{
  "model": "CTC audio transcriber",
  "tokenizer": "char",
  "vocab_size": 32,
  "qk_norm": false,
  "adamw_lr_other_params": 0.0018,
  "epochs": 20.6
}
Rows from block 7 of a small CTC audio transcriber, named by matrix and row number. Rows with one number belong to one neuron. Each number is 128 + 24 x the weight over its row's rms, rounded and kept within 0 to 255. All counts start at 0.
After each neuron's rows are labels from the 100 clips, of 14976, where the neuron reaches its highest value: "strongest on" is what is common among them. Only what is clearly more common there than usual is listed. The data: short read English sentences (LibriTTS-R). In brackets: how many of the 100.
# fc1: MLP up (model.blocks.7.mlp.fc1.weight, 1280x320), inputs 160-319
# fc2: MLP down (model.blocks.7.mlp.fc2.weight, 320x1280, transposed), outputs 160-319

fc1.80 [130 131 103 106 154 112 133 156 140 136 134 120 162 140 115 143 132  66 108 133 135 189 128 129 108 152 125 159 134 172 166  95 162 143 146 147 136 126 122  69 123 129  95 118 113 120 135 150  70 117 110 150 148 155 137 134 110 153 117 138  97 103 134 127 137 139 151 129 165 144 142 152 140 143 147 114 109 137 144 128 126 150 146 139 125 113 117 121 108 178 128 111 154 149 153  93 142 138 148  99 129 115 108 118 168 122 116 128 109  88 114  93 144 117 156 127 135 163 135  89 146 138 127  91 112 149 154 140 113 127 116 126 160  49 142 101  70 147 137  94 146 129  82 148 121 102 116 163 164 130 140 115 130 139 172 147 136 138 161  98]
fc2.80 [ 74 108  98 144 135 135 126 111 124 169 157 123  96 108 125 125 118 113 105 122 126  40 131 115 119 109 123 155 135  94  99 121 113 162 127 159 129 140 154  99 152 101 163 143 154 127 121 115 182 131 123 138 128 137 120 101 126 120 119  93 157 158  97 135 137 152 160 172 108 149 104 117 105 149  93 104 167 123 147 145 122 111  98 136  94 107 159 132 126  76 167 107 141  75 161 137 147 100  96 124 108 109 133  95 141 103  72 126 124 128 111 108  95 124 123 114 165 117 120 144 201 149  90 131 136 116 131 154 144 114 102 110  90 174 133 118 192  97 120 139 130 137 141 134 163  96 137 118 113 157 121 127 122  83 140 145 111 150 128 168]
strongest on: the word "i" (76)

fc1.217 [116 110 113 166 103 113 110 150 132 113  85 100 145 134  99 104 119 160 122  74  99 115 126 100 161 135 105  90 156 138 148 151 122 128 158  80 112 175 174 129 159 148 103 134 110 151 128 144 150 119 124 161 154 109 101 143 101 162 141  76 134 159 105 153 114 140 104 128 117 104  79 110 139 206 144 130 106 149 113 137 113 109 128 114 164 131 135 145 126 141 124 167 140 114 151 107 102  84  92 133 151 104 103 125 138 144  98 120  95 109  86 119 130 117 121 130 130 167 137 153 101 106 111 132 119 146 155 101 159 164 107 145 106 116 134 112 179 119 133 117 153 122 139 130 106 124 117 121 162 135 101 126 121 127 124 125 121 137  77  92]
fc2.217 [115 138 138  90 111 107 156 109 180 154 125 118 104  98 129 103 163 111 139 147 149 133 144  83  96 103 117 112 122 141 129 147 175 115  92 113 184 117 105 145 116 134 117 135 133 153 113 126  94 142 129 145 122 151 132 127 120 119 138  81 140 142 131 125 147 130 118  96 124 106 168 112 157 132 145 143 110 138 134 162 116 170 139 104 107 145 106 151 110 126 176 121 152 160 114 130 142 125 113 154 149 152 121 143 151 123 158 144 164 133 117 123 143 132 161  92 106 162 174  90 137 127 173 103 146  98 113 180 144 118 123 173  84 149  73 116 129 175 102 143 107 116 112  86 114 101  92 136 129 109 148 139 125 143 139 147 102 101 154 138]
strongest on: the word "all" (31)

fc1.496 [ 86 139 133  86  98  82 124 108 163 109 128 122 102 150 134 107  92 116 187 146  98 120 113 112  90 158  95 163 131 125 135 114 159 104 122  93 129 125 129 154 160 167 134 186 104 124  99 102 142 149 148 131 128 146 107 100 127 124 130 132 158 129 103 151 135 147  88 138 154 126 111 110 122 121 132 127 125 109 142 125 126 147 119 161 106 129 113 191 113 168 135 129 104 168 159 134  95 109 112 122 146 133 137 186 101  93 127 163 133 117 109 107  80 141 146 189 107 120 140 150 116 144 151  97  97 116 140 142  85 111  97 130 127 102 158 138 120 124 128 119  93 145 144 120 101 125 140  83 142 160 139 142 139  95 129 118  82 124 143 138]
fc2.496 [107 133 162 162 140 136 143 118 153 153  96 110 124  77 153 151 150 105 112 153 144 124  80 139 149 119 141 135 136 161 127  80 138 123 166 170 144  94 103 134  97 143 107 130 145 116 131 137 120 109  99 143 134 143 119 150 141 128 107 129 166 129 129  85 139 121 113 109 118 158  95 108 131 106 134 121 132 108 137 119  84 130 106 142  95 143 154 139 180 147 138 119 113  82 108 149 132 148 109  64 145 124 110 110 158 137 171 132 135 102 148  98 143 139 110 131 157 129 107 134 118 116 168 161 173 130 156 106 134 142  81 142 113 128 103  73 150 146 142 116 126 116 128 180 132 211 128 120  97 133  80  96  99 108 108 147 168 105 168 101]
strongest on: the word "mrs" (35); the word "mr" (32); the word "me" (32)

fc1.640 [ 94 147 113 113 114 105 104 106 123 127 164 123 135 105 144  80 125 115 143  99 147 131 131  90 133 144 110 142 138 155 121 140 130 140 147 110 103  77 115 107 110 146 120 113 143 177 103 115  93 128 108 119 153 127 194 129 108 103 111 136 133 106 151 100 135 121 122 131 182 162 138 156 147 151  90 116 127 109 134 112 161 153  86 157 110 128 142 119 108 108 108 137 174 114 116 127 156 139 147  97 129 112 147 129 114 116 157  95  98 151 126 121 142 176 159 116 119 154 148 102  89 157 153 118 157 111 132  84 113  99 132 131 114 138 124 105 141 123 120 137 134 142  70 169 107 120 112 101 124  86 151 119 123 161 142 136 140 127 156 153]
fc2.640 [136 105 144 151 108 132 133 138 143 177 111 166  98 144 132 147 143 148 109 133 139 105 149 153  54 125  92  96 162 105 141 153 144 111 141 165 153 121 100  95 138 107 132 136  91 151 111 149 180 162 106 159 176 166 123 168 152 103 157 122 137 137 139 117 145 146 119 145 122 118 147  58 148 103 137 130  95 149 140 100 115  96 110 112 120  81 155 132  66 118 127 117 100 138 115  99 141 129 106 151 110 103 130 116 120 157 119 186 136  94 135  94 143 132 113 119 108 102 156 132 103  91  87 122 146 145 107 160 149 115 139  87 153 141 111 108 156 118 158 121 126 144  79 145 124 131 117 106 115 100 111  94 121 118 134 115 118 144 162 119]
strongest on: the word "she" (49)

fc1.309 [127 158 137 129 131 136 119 137 132 170  89 148  71 149 129  88 118 113 139 121 154  96 116 103 118  97 134 174  73 140 125 181 125 148 135 136  87 103 155 134 140 169 153 105 150 103  86 128 151 139 133 123 134 107 140 121 149 137 138 126 162 122 148 131 132 117 122  94 153 141 101 117 150 126 118 111 138 144 104 164 118 104 150  89 143 123 151 135 140 114 120 107 118 126 132 144  62 110 138  98 103 106  91 130  86 132 107  89 111 204 144 121 106 149 133 134 146 124 110 116 175  73 118 118 115 114 141 146 126 103 141 136  79 124 140  97 126 136 120 135  89  91 117 151 146 114 102 110 137  95 126  94 132 135 126 116 131 159 112 122]
fc2.309 [144 136 142 126 154 127 126 128 133  98 102 151 147 134 147 150 152 160 144 149 137 139 137 135 151 134 109 133 163 120  80 118 116 119 110 155 163 120 116 116 157 153 103 151 155 140 121 107 120 123 131 133 129 119 160 121 105 122 129 192 105  85 117 139 159 113 120 186 139 109 122 153 112 155  86 133 137 154 126  73 149  96 111 191 149 102 117 165 142 146 102 128 138 130 113 182 123 120  91 179  84 176 125 130 135 145 131 134 128 144 106  77 134 126 106 101 153 113 130 163 138 190 104  81 134 102 122 124 113 111 171 184 167 141 117 114 143 114 140 137  95 125  98 118 131 139 120 119 142 159 132 162 136 148 106 131 124 115 151 121]
strongest on: the word "all" (34)

fc1.361 [133 136 103 131 118 107  97 106 134 123 133 124 172 134  96 104 129 135 119 145 145 141 119  81 133 135 100 122 144 115 142 145 148 126 110  97 160 151 106 148 102  94 145 146 114 118  88 140 137 138 150 100 125 125 146 142 135 158 106 154  96 133 224 139 125 120  97 110 137 154 115 127 144  95 130 116 119 109 112 128  94 147 109 124 156 141 126 123  89 170 147 110 130  94  88 119 120 127 114 108 153 116 143 114 124 121 136 138 102 121 133 125 143 100 163 117 132 101 136 111 140 146 154  72 114 125 120 160 160 125 173 132 113 128 116  90  95 158 123 137  79 159 166  93 168 159 116 125 128 108 116  88 195 108 113 134  72 136 109 138]
fc2.361 [145 156 134  98 138 109 122 111 131 116 193 118 133 151 154 167 150 120 145 132 164 141 175 142 126 131 118 108 152 149 124 114 123  91 152 111 100 138  98 127 142 156 134 135 104  78 131 109 110 140 114 149 127 106 110 118 107 105 114  73 146 138 115 133 117  93 183 120 139 139 122  81 127  94  79 111 119 127 152 169 133 131 121  90  98  88 128 175 111 107 167 138  97 128 109 152  93 135 141 113 114 111 139 113 144 176  98 137 122 131 137  99 188 129 105 134 121 109 162 122 116 104  82 167 115 117 129 119 101 138 148 151 106  98 112 119 151  95 119 128 142 143  97 154 122 125 151 112 127 156 141 127 153  87 174 165 167 106 150 170]
strongest on: the word "my" (61); the word "i" (40)

fc1.526 [140 133 138 125 142 132 157 145 162 147 143 155  88 111 107 147 122 135 113 103 112 128 110 148 146  63 119 110 127 148 116 126 107 120 141 131 132 101 124  92 161 185 103 129  96  81 109 130 155 130  98  70 128  76 133  79 212 137 142 131 129  97 120 147 119 132 150 122 134 115 111 151 105 123 106 156 127  97 100 112 137 118 114 142  98 115 132 141 111 153 131 141 159  92 127 103 116  85 152 100 126 128 128 136 137 139 115 136 114 125 109 159 138  67 145  99 113 150 112 133 129 140 104 111 113 105 153 136 142  94 165 133 111 113 109 116  93 135  97 123 103 118 113 164  95 136 137 173 105 117 100 148 168 130 143 130 131 115 108 122]
fc2.526 [142 131 103  94 138 150  93 112 126 128 118 157 145 106 128  82 140 151 109 129 128 149 141  74 112 140 151 131 171 157 141 157  57 135 173  67 139  98 156 114 153 136  97 150 149 150 144 134  78  65 137 158 157 203  66 130 142 158 109 137 146 106 104 152  98 103 113 107 120 121 134 116 133 142 154 153 178 176 144 110 153 138 150 146 112 135 142 145 120 100  97 158 120 160 131 146 120 111 116 120 160 134 159 113 129 156  91 119 125 182  92 141 104 157  84 128  85 142 180 130 127 129 115 167 103 186  91 156 121 133 107 105 126 155  96 147 133 167 108 135 137 118 113 163 134 156 108 137 149 160 112 135 107 116 108 134 126 115 174 148]
strongest on: the word "me" (30)

fc1.520 [ 99 108 129 128 108 134 146 150 140 147 157 130 156 169 123 126 209 124  77  85 168  90  98 145 170 134  94 104 129 112 117 172 170 120 112 160  99 133 136 133 114  72 123 120 136 152 129 130 162 134 145  90 112 147 146 147 136 184 158 150 141 126 108 103 109 140 125 163 113 125 121 150  96 138 145 109 172 116 123  88 124 130 132 119 127 142 102 116  96 153 109 106 132 110 133 137  88 145 156 141 134 128 187 113 146 138 127 179 116 117 126 135 115 156 154 112 134 127  97  70 144 124 162 128 129 165 129 132 139  84 168  93 160 155 136 139 158 105 143  90 150 137 128 116 164 104 129 123 101 111 105 102 154 166 128 107  77 141 149 162]
fc2.520 [112 104 119 145 104 133 132 120 175  82 133 142 150 134 126 134 192  67 108  92  88 128 160 104 114 126 141 128 132 161 152 178 129 149 145 128 158 129  96 116 163 128 167 121 138 139 142 132 116 165 142 122 137 111  94  99 112 139 170 105 153 104 137 154 114 109 158 170 111 144 136 174 165 148 109 115 122 142 158 117 129 154  96 106 123 122 112 155 174 130 162 163 100 139 126  99 125 124 145 111 151 104  87  95  56 141 101 129 139 117 143 122 136  95 130 138 130 143 173 122 118 109 112 144 152 110 142 132 145 144 136 113 110 140 113 194 164 134 102 119 103 118 134 112 123 139 141 132 107 140 111  78 128  91 168 139 145 118 152 155]
strongest on: the word "my" (27); the word "not" (27)

fc1.676 [153 114 112 138 137 123 106 145 141 134 121 141 122 143 147 143 140 151 109  97 161 141 101 128 117  89 134 159 103 124 147  72 118 145 129 154 155 107 118 182 135 188 109 161 115 153  83 101 112 194  74 123  92 122 116 168 118 140 117 125 145 175 135 120 109 125 144 136 142 139  95 112 135 136 145 109 138 174  90 116  84 109  97 117 143 187 157 133 128 136 156 135 128 131 113 159 146 152  91 153 100 124 137 107 177 107 171 101  99 130  90 150 109 115 150 125 124 121 165 136 136 106 109  81 113 113 158 134 133 150 144 120 110 122  96 107 130 114 123 119 182 137  99 130 135 161 117 117 135  94  95 100 127 137 107 130 135 104 160 119]
fc2.676 [101 134 143 115 133 115 116 126 149 107 121  82 118 151 143 164 121 179 163 161  72 122 117 143 147  93 135 125 110 139 113  81 109 141 130 155 152 151 133 126 125 122 160 166 156 107 121 131 104 146 134 144 141 111 131 123 121 168 120 162 126 123 147 160  73 106 112 114 155  59 128 192 133 184 116 123 137 158 132 140 109  89 113  97 122 126 183 165 163  65 129 172 144 166 114 136 143 112 160 127 118 111 142 114 123 116 104 109 144 121 130 140 123 152 124  91 149 124 138 114 105 155  73 152 105 130 155  99 160 140  96 158  84 107 148 108 174 112 148 150 170 122 127  93 145 141 135 107 108 126 121 110  97 126 150  74 149 167 155 127]
strongest on: the word "all" (33)

fc1.753 [ 91 118 145  90  96 115 133 136 140 107 139 155  78 129 171 167 114  85 159  75 167 125  83 117 143 136 129 138 132 147 142 123 151 122 135 125 152 120  94 185  93  80 130 140 124 179 130  80 113 163 172 123  97 109 125 146 106  89 183  86 147 117 158 142  97 146 143 120 135 111 137 120 100 134 120 116 108 112 109 127 114 157 115  91 145 136 137 125  92 124 112 136 137 139 159 126 159 129 104 123 112 153 163 153 101 129 118 126 124 101 139 128 145 165 147  80  82 120 170 140 110 148 120 169  95 172  82 150 106 103 179 137 119 126 114 136 104 133 128 146 127 134 137 113 132  77 143 127 129 110 147 159 110 137  95 124 157 159 151 117]
fc2.753 [138 117 132 148 178 135 118 104 128 127 162 106 111 139 201 114 129 118 102 134 128  89 130 143 129 122 142 149 118 167 111 127 166 136 133 131 121 125 154 142 160 127 158 161 103  78 116 143 139 166 143 176 118 129 164 160 133 170 124 127 160 101 156 144 124 144 117 169 126 107 109 137 122 128 141 188 133 107 120 145  99 115  88 136 125  90 146 143 114 141 125 138  77  93 118 153 130  87 157  63 115 157  90 135 114 108 140 132 106 116 130 129 145 149 148 155 134 133 105 127 167 141 111 133 150 160 110 138 156 131 142 116 110 110  66 123 142 158 118 161 134 151 141 152  81 150 106 124 125 151  89 112 149 141 134 134 105 159  98 131]
strongest on: the word "me" (32)

fc1.0 [127 110 173 123 180 123 138 153 118 146 127 132 143  94  94 153 144  80  75 147 165  95  68 156 182 127 178 102 135 153 103 165 126 151 131 108 141 128 153 145 121 137 169 166 152 139  90  84 127 138 133 124 118 130 109 139 125 124 118 109 122 107 139 114 109  95 131 119 138 119 151 124 125 184 123 122 150 149 131 159 128  85 121 145  99 120 145 121 132 127 138 168 141 127 178 184 115 130 110 140 123 121 130 131 182 151 127 129 148  95  67 108 131  80 153  44 148 140 104 110  98 171 129 124 146 163 119 119 100 141 105 100 141 129 141 128 107 139 148 121 115 140 136 162 112 122  84 142 112 101 118 116 136 133 139 105 117 131 143 158]
fc2.0 [138 123  94 101 147 135 107  92 159  78 121 138 187  97 103 149 127 113 121 151 139 133 175  98 102 143 107 131 122 111  84 138 119 167 143 139 144  96 164 112 149 140 125 143 142 129 134 141 132 117  76 112 154 139 163 148 149 105 118 113 165  94 121 153 137 137 120 124 114 153 136  99 141 122 130 163 104 115 103 137 142 136 160 125 131 117 125 148 115 130 123 119 120 111 118 103 129 139 138  74 111 145 130 143 133 141 141 113 170 164 101 127 123 196 101 121 131  65 136 141 128 130 119 144 143  85 134  85 108 144 112 104 116 145 158 127  98 125 123 101 132 113 103 132 161  97 102 129 178  99 103 158 143 121 151 156 122 129 134 116]
strongest on: the word "you" (70)

fc1.264 [125 155 131 162  97  85 146 106 128 183  91 130 134 167 135 136 107 136 116 114 153 108 132 140 152  94 105 121 115 158 106 135 128 157 108 106 115 107 142 127 136 141 119 121 152 134 197 129  97 118 115 113 107 146 142 148 154 139 141 126 143 141 132 103 117 139 158 130 115 126 126 124 159 142 136 116 170 159 138 115 156 104 106  81 170 136 125 138 135 158 131 108  55 151  71  98 128 147 120 123 126 104 126  78  90 179 172 130 101 136 133 144  84 135 135 138 117 104  95 110 133 150 109 116 157 146  96 167 180 144 108 125  76 146  99 115 123 159 115 142 133 158 134 155 145 104 134 131 163 116 161 124 131 123 166 106 156 113 129 138]
fc2.264 [110 133 122 135 124 166 138 180 122 103 159 146 123 177 127 141 180 136 146 102 119 135 147 128 140 110 167 149 127 125 104 128 134 168 117 117 127 162 121  88 132 188  99 155 156  91 146 122 124 104 155 149 105  94  84 172 102 114 151  78 113 120 150  99 154 127  98 110 143  87 108 131 138 133  89 166 124 114  93 134 146 173 109 178  93 143 109 154 131 123  84 171 149 147 143 146  96 193 125 141 120 138  91 141 131 102  89  99 121 116 108 149 119  85 164 125 129 160 186 164  98 117  80 141  96 102 194 155 104 123 160 120 135 121 118 128 134 105 132 128 135 145 112 100  92 148 107  93 146 150 144 111 138 144  93 137 156 123 120 122]
strongest on: the word "my" (30)

fc1.654 [101  72 123 116 134 148 168  94 149 129 138 138  85 126  79  73 112 130 135 145  97 179  76 133 124 142 142 121  87 129 123  76 151 156 123 153 128 110 123 121 117 105  94 120 110 188 187 146 120 114 119 117  95 152  97 151 117 153 136  96 121  84 106 197 136 143 139 104 105 136 129 128 135 114  86 138 152 153  96  87 140 134 116 132 122 152 182 108 117 124 118 107  87 134 155 168 160 128 150 119 124  80 153 123 118 125 115 143 119 131 132 170 129 153 124 140  82 147 161 166 135 155 135 129 127 130 109  81 104 129  97 137 105 106 150 105 154 126 138 152 133 155 181 123 117 147  91 130 149 138 178 114 123 117 138 147 112 126 143  97]
fc2.654 [146 122 155 122 121 171  97 138 130 133 158 109 148  89 135 148 150 159 113 134 175 134 134 126 127 146  86 122 146  35 142 138 119 100 119 146 155 166 152 136 143 163 106 131  92 110 140 143 130 159 157 119 144 187 150 159 119 119 130 100 161 162 111 137 109  88 173 103 146  92  96 126 115 137 109  87 175 101 139  81 152  68  94 114 134 102 143 135 126 134  97  99 132 125 147 141 130 166  86 129  97 129  96 170 171  95 125 134 114  91 158 151  95 115 119  94 123 135 103 140 162 132 116 103 171 129 123 108 109 137 111 145 105 128 133 112 110 108 130 115 133 110 107 117 155 130 100 147 123 173 128 134 134  99 157 144 113 167 145 139]
strongest on: the word "me" (42)

fc1.46 [181 136 163 144 123 142 101  98 152 146 122 129 117 154 134 159 129 137 150 119 134  56  90 117 160 150 112 152  65 165 160 139  92 131 138 115 125  96 136 127 104 120 106 138 156  85 123 185 140 113 114 106 115 124 158  93 117 181  79 104 137 101 140 149 133  82 149 141  96 155 136 132 114 171  99 134 113 118 133 147 148 129 134 112  89 147 108 102 100  77 128 133 144 116 147 110 172 121 109 120 132 131 135 139 122 119 112 110 135 133 128 123 142 131 111  97 117 126  99 132 159 157 167 126 152 127 169 100 151 187 112 183  93 125 115  98 115 117 109 141 142 133 212 118 141 105 117 152 138 120 114 116 110 136 144 119  77 129 124 106]
fc2.46 [124 183  84 136 136 141  94 125 136 108 146 143  78  97  81 148 140 133 103 125 188 156 126 141 121 120 130  94 174 168  96 140 149 147 117 146 118 119 113 158 174 135 137 141 151 127 141 151 125 108 121 162 151  87 155  87 112 129 107 125 101 114 100 115  95 120 195 138 164 107 142 116 141 132 106 155 134 150 163 137 133 131 131 160 151 121 139 118 148 179 137 115  87  99 127 113 104  98 165 124 159 122  71 120 124 151 122  93 133  96  78 160 134 139 135 127 142 118 106  92 115 131 103 132 141 117 124 127 149 148 113 126 113  96 106  99 125 125 158 140 144 143 110 139 125 157 105 117 161 100  86 147 135  85 119 179 144 116 120 167]
strongest on: the word "i" (56)

fc1.715 [150 138  85 113 112 142 126 163 111 141 128 129 136 146  47 129 133 100 149  96 138 139 114 131 142 113  97 102 100 127 111 164 155 134 110 120 100 145  89 135 141 152 142 132 137 110 145 115 114 136  99 124 126 162 131 118 156 104 156 123 101 131 164 131  84 127 119 111 136 102  94 122  91 122 155  76 115 131 151 122 152 154 127 135 152 179 117 108 164 146 102 101 151 192 129 167 126 110 121 132 149 106 157 104 186 116 161 154 125 137  62 123 156 146 134 131 117 110 169 103 131 130 122 132 145  94 111  98  73 101 122 115 127 156 105 110 127 156 102 143 117 134 126 163 122 163 118 167 136 125 137 137  99 125 120 160 173 138  86 143]
fc2.715 [ 97  93 117 140 125  90 181 116  99 131 142 160 138 120 126 184 123 103 126 103 115 144 128 156 115 134 118 122 155 162 144 117  74 145 107 114 110 134 139  88 170  99 165 141 145 118 140 131 126 121 148 122 125 122 135 115 154 124 148  90 118 123 116 130 133  81 119 110 161 136 117 126 177 122 111 128 128 171 147 128 152 163 139 146 161  98  96 141 128 129 112 130 134 101 187  65 113 124 117 119 110 175 106 165 147 159 126 127 144 123 140 169 130 127 132 135 135 154 131 133 148  97 130 101 103 151 121 129 156 141 105 121 142 133  76 106 116 105 154 120 114 136 125  99 141 100 118 116 123 100  96 122 127 155 106 114 144 138 141 139]
strongest on: the word "you" (35); the word "all" (25)

fc1.393 [126 136 105 100 129  84 138 119 146  94 167 159 138 120 143 116 136 140 144 123 157  94 127 122 109 113 145 117 118 120 148 153  99 147 103 150 133 120 124 185 123 139 139 146 111 182 149 116 143 132 113 171 144 130 126 118 129 145 160 141  66 111 104 109 139  77 111 157  93 124 101 156 123 121 125 142  93 142 117 170 155 163 141 115 104  70 107 113 129 143 134 136 152 134 132 156 116 132 111 129 148 122 187 118 144 117 113 129 110 163  87  98 172 136 144 120 133 140 133 106 136  91 128 121 145 129 137  73 136 159 142 113 158 133 152 137 154 135 150 124 110 158 167 171 135 144 125 138 123 120 114  69 141  90 158 103  89 146 136 118]
fc2.393 [130 108 152 110 140 137  88 157 135 130 157  87 164 122 110 130 148 114 141 178 155 100 133 114 172 157 155 119 114  97 104 153 108 160 175 122 110 117 117 145 145  97 136 111 150 104 155 129 115  93 100 111 135 135 104 123 143  77 118 152 131 146  80 108 101 137 112 138 166 144 101  83 135 111 103  90 128 145 158  94 156 134  87 105 135 138 145 117 106 140 163 103 129 163 144 145 110 120 146 103  80  92  95 155 121 141 161 101 167 126 146 131 118 120  74 192 101 100 143 149 186 149 103 109 120 118 155 103 107 160 119 150 138 114 132 113 134 105 136 119 123 158 137 111 141 105  95 140  80 132  96 134  92 171 161 131 110 133 160 193]
strongest on: the word "you" (75)

fc1.4 [104 165 141 112 160  87 132 111 134  97  99 106 128 148 121 152 163 171 153 105 152 118 153  98 122 145 131 116  83 176 135 103 115 101 114 193 126 157 152  97 151 126 107 121 132 148 125 134 128 139 137 130 112 131 131 129 116 192 209 119 120 137 104 137 124 141 110  84 166 137  98 129 137 129 137 123 133  96 148 121 142 141 130 116 169 113 156 114 156 123 125 124  92  99 147 128 134 163 146 158 116 130 153  79 121 129 148 113 115  66  89 164 127 132  76 151 111 121 171  74 151 117 149 120  93 133 103  95 137 124 131 164 136 158 133 140 140  65 134  99 155 137 105 119 105 138 133 102 138 137 129 126 138 103 163 123 103 140 104  88]
fc2.4 [ 96 155 110 146 117 147 104 156 147 109 119  75 128 155 138 190 154 114 166 151 127 143 141 143 137 134 131 149 134 138 128 136 140  88 174 145 103 137 126 144 160 108 123  99  87 188  79 187 159 123 118 121 144 106 119 111 151  70 178 110 180 115 152 145 101  97 156 183 133  97  99 128 153 173  88 112 130 130 137 136 147 137 153 152 168  98 128 149 149 132 145  96 129 137 100  94 116  88 121 150 154 160  94 117 132 108  98 122 119 127  96 132 141 155 139 108 131 129 139 146 123  95 124  92  97 160 110 110 131  98 145 124 143 140 140 171 120 133 122 112 146 165 141 137 107 148 113 131 128 119 149 116 116 161 131 129 148 122 122 164]
strongest on: the word "all" (47)

fc1.204 [117 116 169 147 149 153 120 113 145 113 120 115 150 130 107 142  96 130 136 102 108 131 113 126 143 137 118 132  89  99 126 112 157 108 126 114  80 136  91 128 140 138 115 100 118 170 108 134 151 143 143 108 142 162 133 178 114 136 141 147 150 101 154 170 117 170 132 117 139 151 122 132  91 105 149 162 163 113 165  92 156 194 124 131 162 113 135 158 138 165  85 104 137 111 147 115 105  92 120 110 115 131 157 168 111 137 153  85  77 129  98 146 142 123 141 130 139  87 146 116 138 102 129  87  88  85 146 152 136 134 116 138 146 172 103 121 136 123 136 115 149 106 156 104 129  92 125 115 115 120 140 157 145 119 166 148 129 142 106 120]
fc2.204 [121 106 124 162 118 145 125  99 128 111  81 125 156 121 112 132 119 125 111 137 116 135 146 129 112  74 155 128  90 101  81 154 157 111  94 145 110 140  98 129 124 112 129 132 161  67 212 143 156 113 116 130 110 100 134 136 128 159 114  90 124 112 127 137 170 171 104 141 148  85 145 135 140 155  74 118 148 131 128 102 110  64 134  93  80  97 131 120  83 125 152 172  90 108 148 111 150 151 124 118 116  92  97 140 117 144 104 102 105 156 132 135 105  89 138 126 151 142 133 117 147 110 109  99 129 119 152  93 116  88 145 115 124 138 119 153 139 190 158 149 125 149 170 107  92 137 162  92 143 131 123  98 129 124 164 144 146 124 144 134]
strongest on: the word "i" (69)

fc1.20 [152  93 145 163 110 146 110 133 129 151 117 104 158 161 130 130  88 170 132 156 140 121 148 127 159 139  82 123 111 151 148 149 158  87 132 137  89 116 134 177 131 108 127 141 154 122 156 116 113 128 155 166 153  87 105 116  79 156 142 111 173 146  83 137 110 116 132 136 130 155 113 114 157 138 119 124 166  93 114 141 114 112 142 108 143 111 133 114 131 131 125 136 127 105 110 111 135 146 132 140 124 163 121 131 137 162 123 126 103 118 119 120  98 147 136 106 126 124 125 101 104 140 148 121 185 167 152 105 122 100 135 120 155 137 129  96  90 112 130 155 118 129 171 146 121 148 112 130 106 113 135 140 153 129 115 104  98 162 138  80]
fc2.20 [151 167 166 110 119 121 122 133 114 153 142 137  83 139 114  83 155 113 110 137 140 127 150 170 163 166 114 134 130 123 141  91 135 130 133  87  95  97 100 109 127 132 152 142 159  93 128 117 161 143 148 148 126 103 157 137 156 120 149 104 127 136 132 125 111 130 113 105 116 159 155  83 104 128 133 120 132  77 137 152 123 157 128 168 140 108 155 168 102 120 156  80 155 136 118 131 152 111  74 113 138 129 157 125 100 120 118 142 123 145 138 114 162 136 106 110 122 104  98 106 148 126  85 143 118 136 130 110 152 121 106 173 102 147 159 141 155 113 119  96 148 146  96 149 133 102 129 111 117 137  95 121 135 146 147 186 108 185 110 151]
strongest on: the word "me" (48)

fc1.260 [ 86 139 113 170 104 105 170  90 108  86 142 102 142 120 140 145 136 141 107 127 129 128  94 148 136  79 100 163 193 102 112 163  75 139 106 124  87 136 153 130 137 196 151 132 107  84 157 141 102 173 130 125 132 129 149 134 103 164 117 167 166  97 144 130 125 131 156 151 169 135 118 132 130 137 117 154 143 173 146 149  99 139 108 147 128 115 156 129 125 151 124 104 150 147 154 126 105 154 120 116  89 123 118 120  96 144 131 119 124 112  94 110 185 145  97 165 156 118 106 107 155 131 165 104 142 154 171 114 150 121 125 141 106 135 143 148 104 135 121 138 134 124 148 108  91 126 114  95 151 120 132  62 133 140 128 115 133 137 162 127]
fc2.260 [156 103 101 186 124  93 131  88 151  99 149 127 105 143  94 188 136 112 145 142 113 125 116 145 106 152 139 113 135 150 132 129 150 148 128  93 155  97 153  74 110 109 164 108 135 109 133 114 109 121 171  98 151 135 131  73 113 153 141 159 134 140 129 175 122 138 103 126 155 136  89 126 118 140 129 147 153 119 122 121  99 103 136 116 124 136 157 170  86 127 132 101 151 125 105 133 144  94  90 115 134 109 140 154 143 119  98 170  76 147 125 130  86 129 133 117 150 154 101  97 126 102 148 150 136 184 110 135 115 108 127 147  97 134 144 161 146 152 176 151 123 162 109 116 179 150 108  93 113 172 105 155 115 127 120 145 104 101 125 135]
strongest on: the word "she" (46); the word "said" (36); the word "he" (27)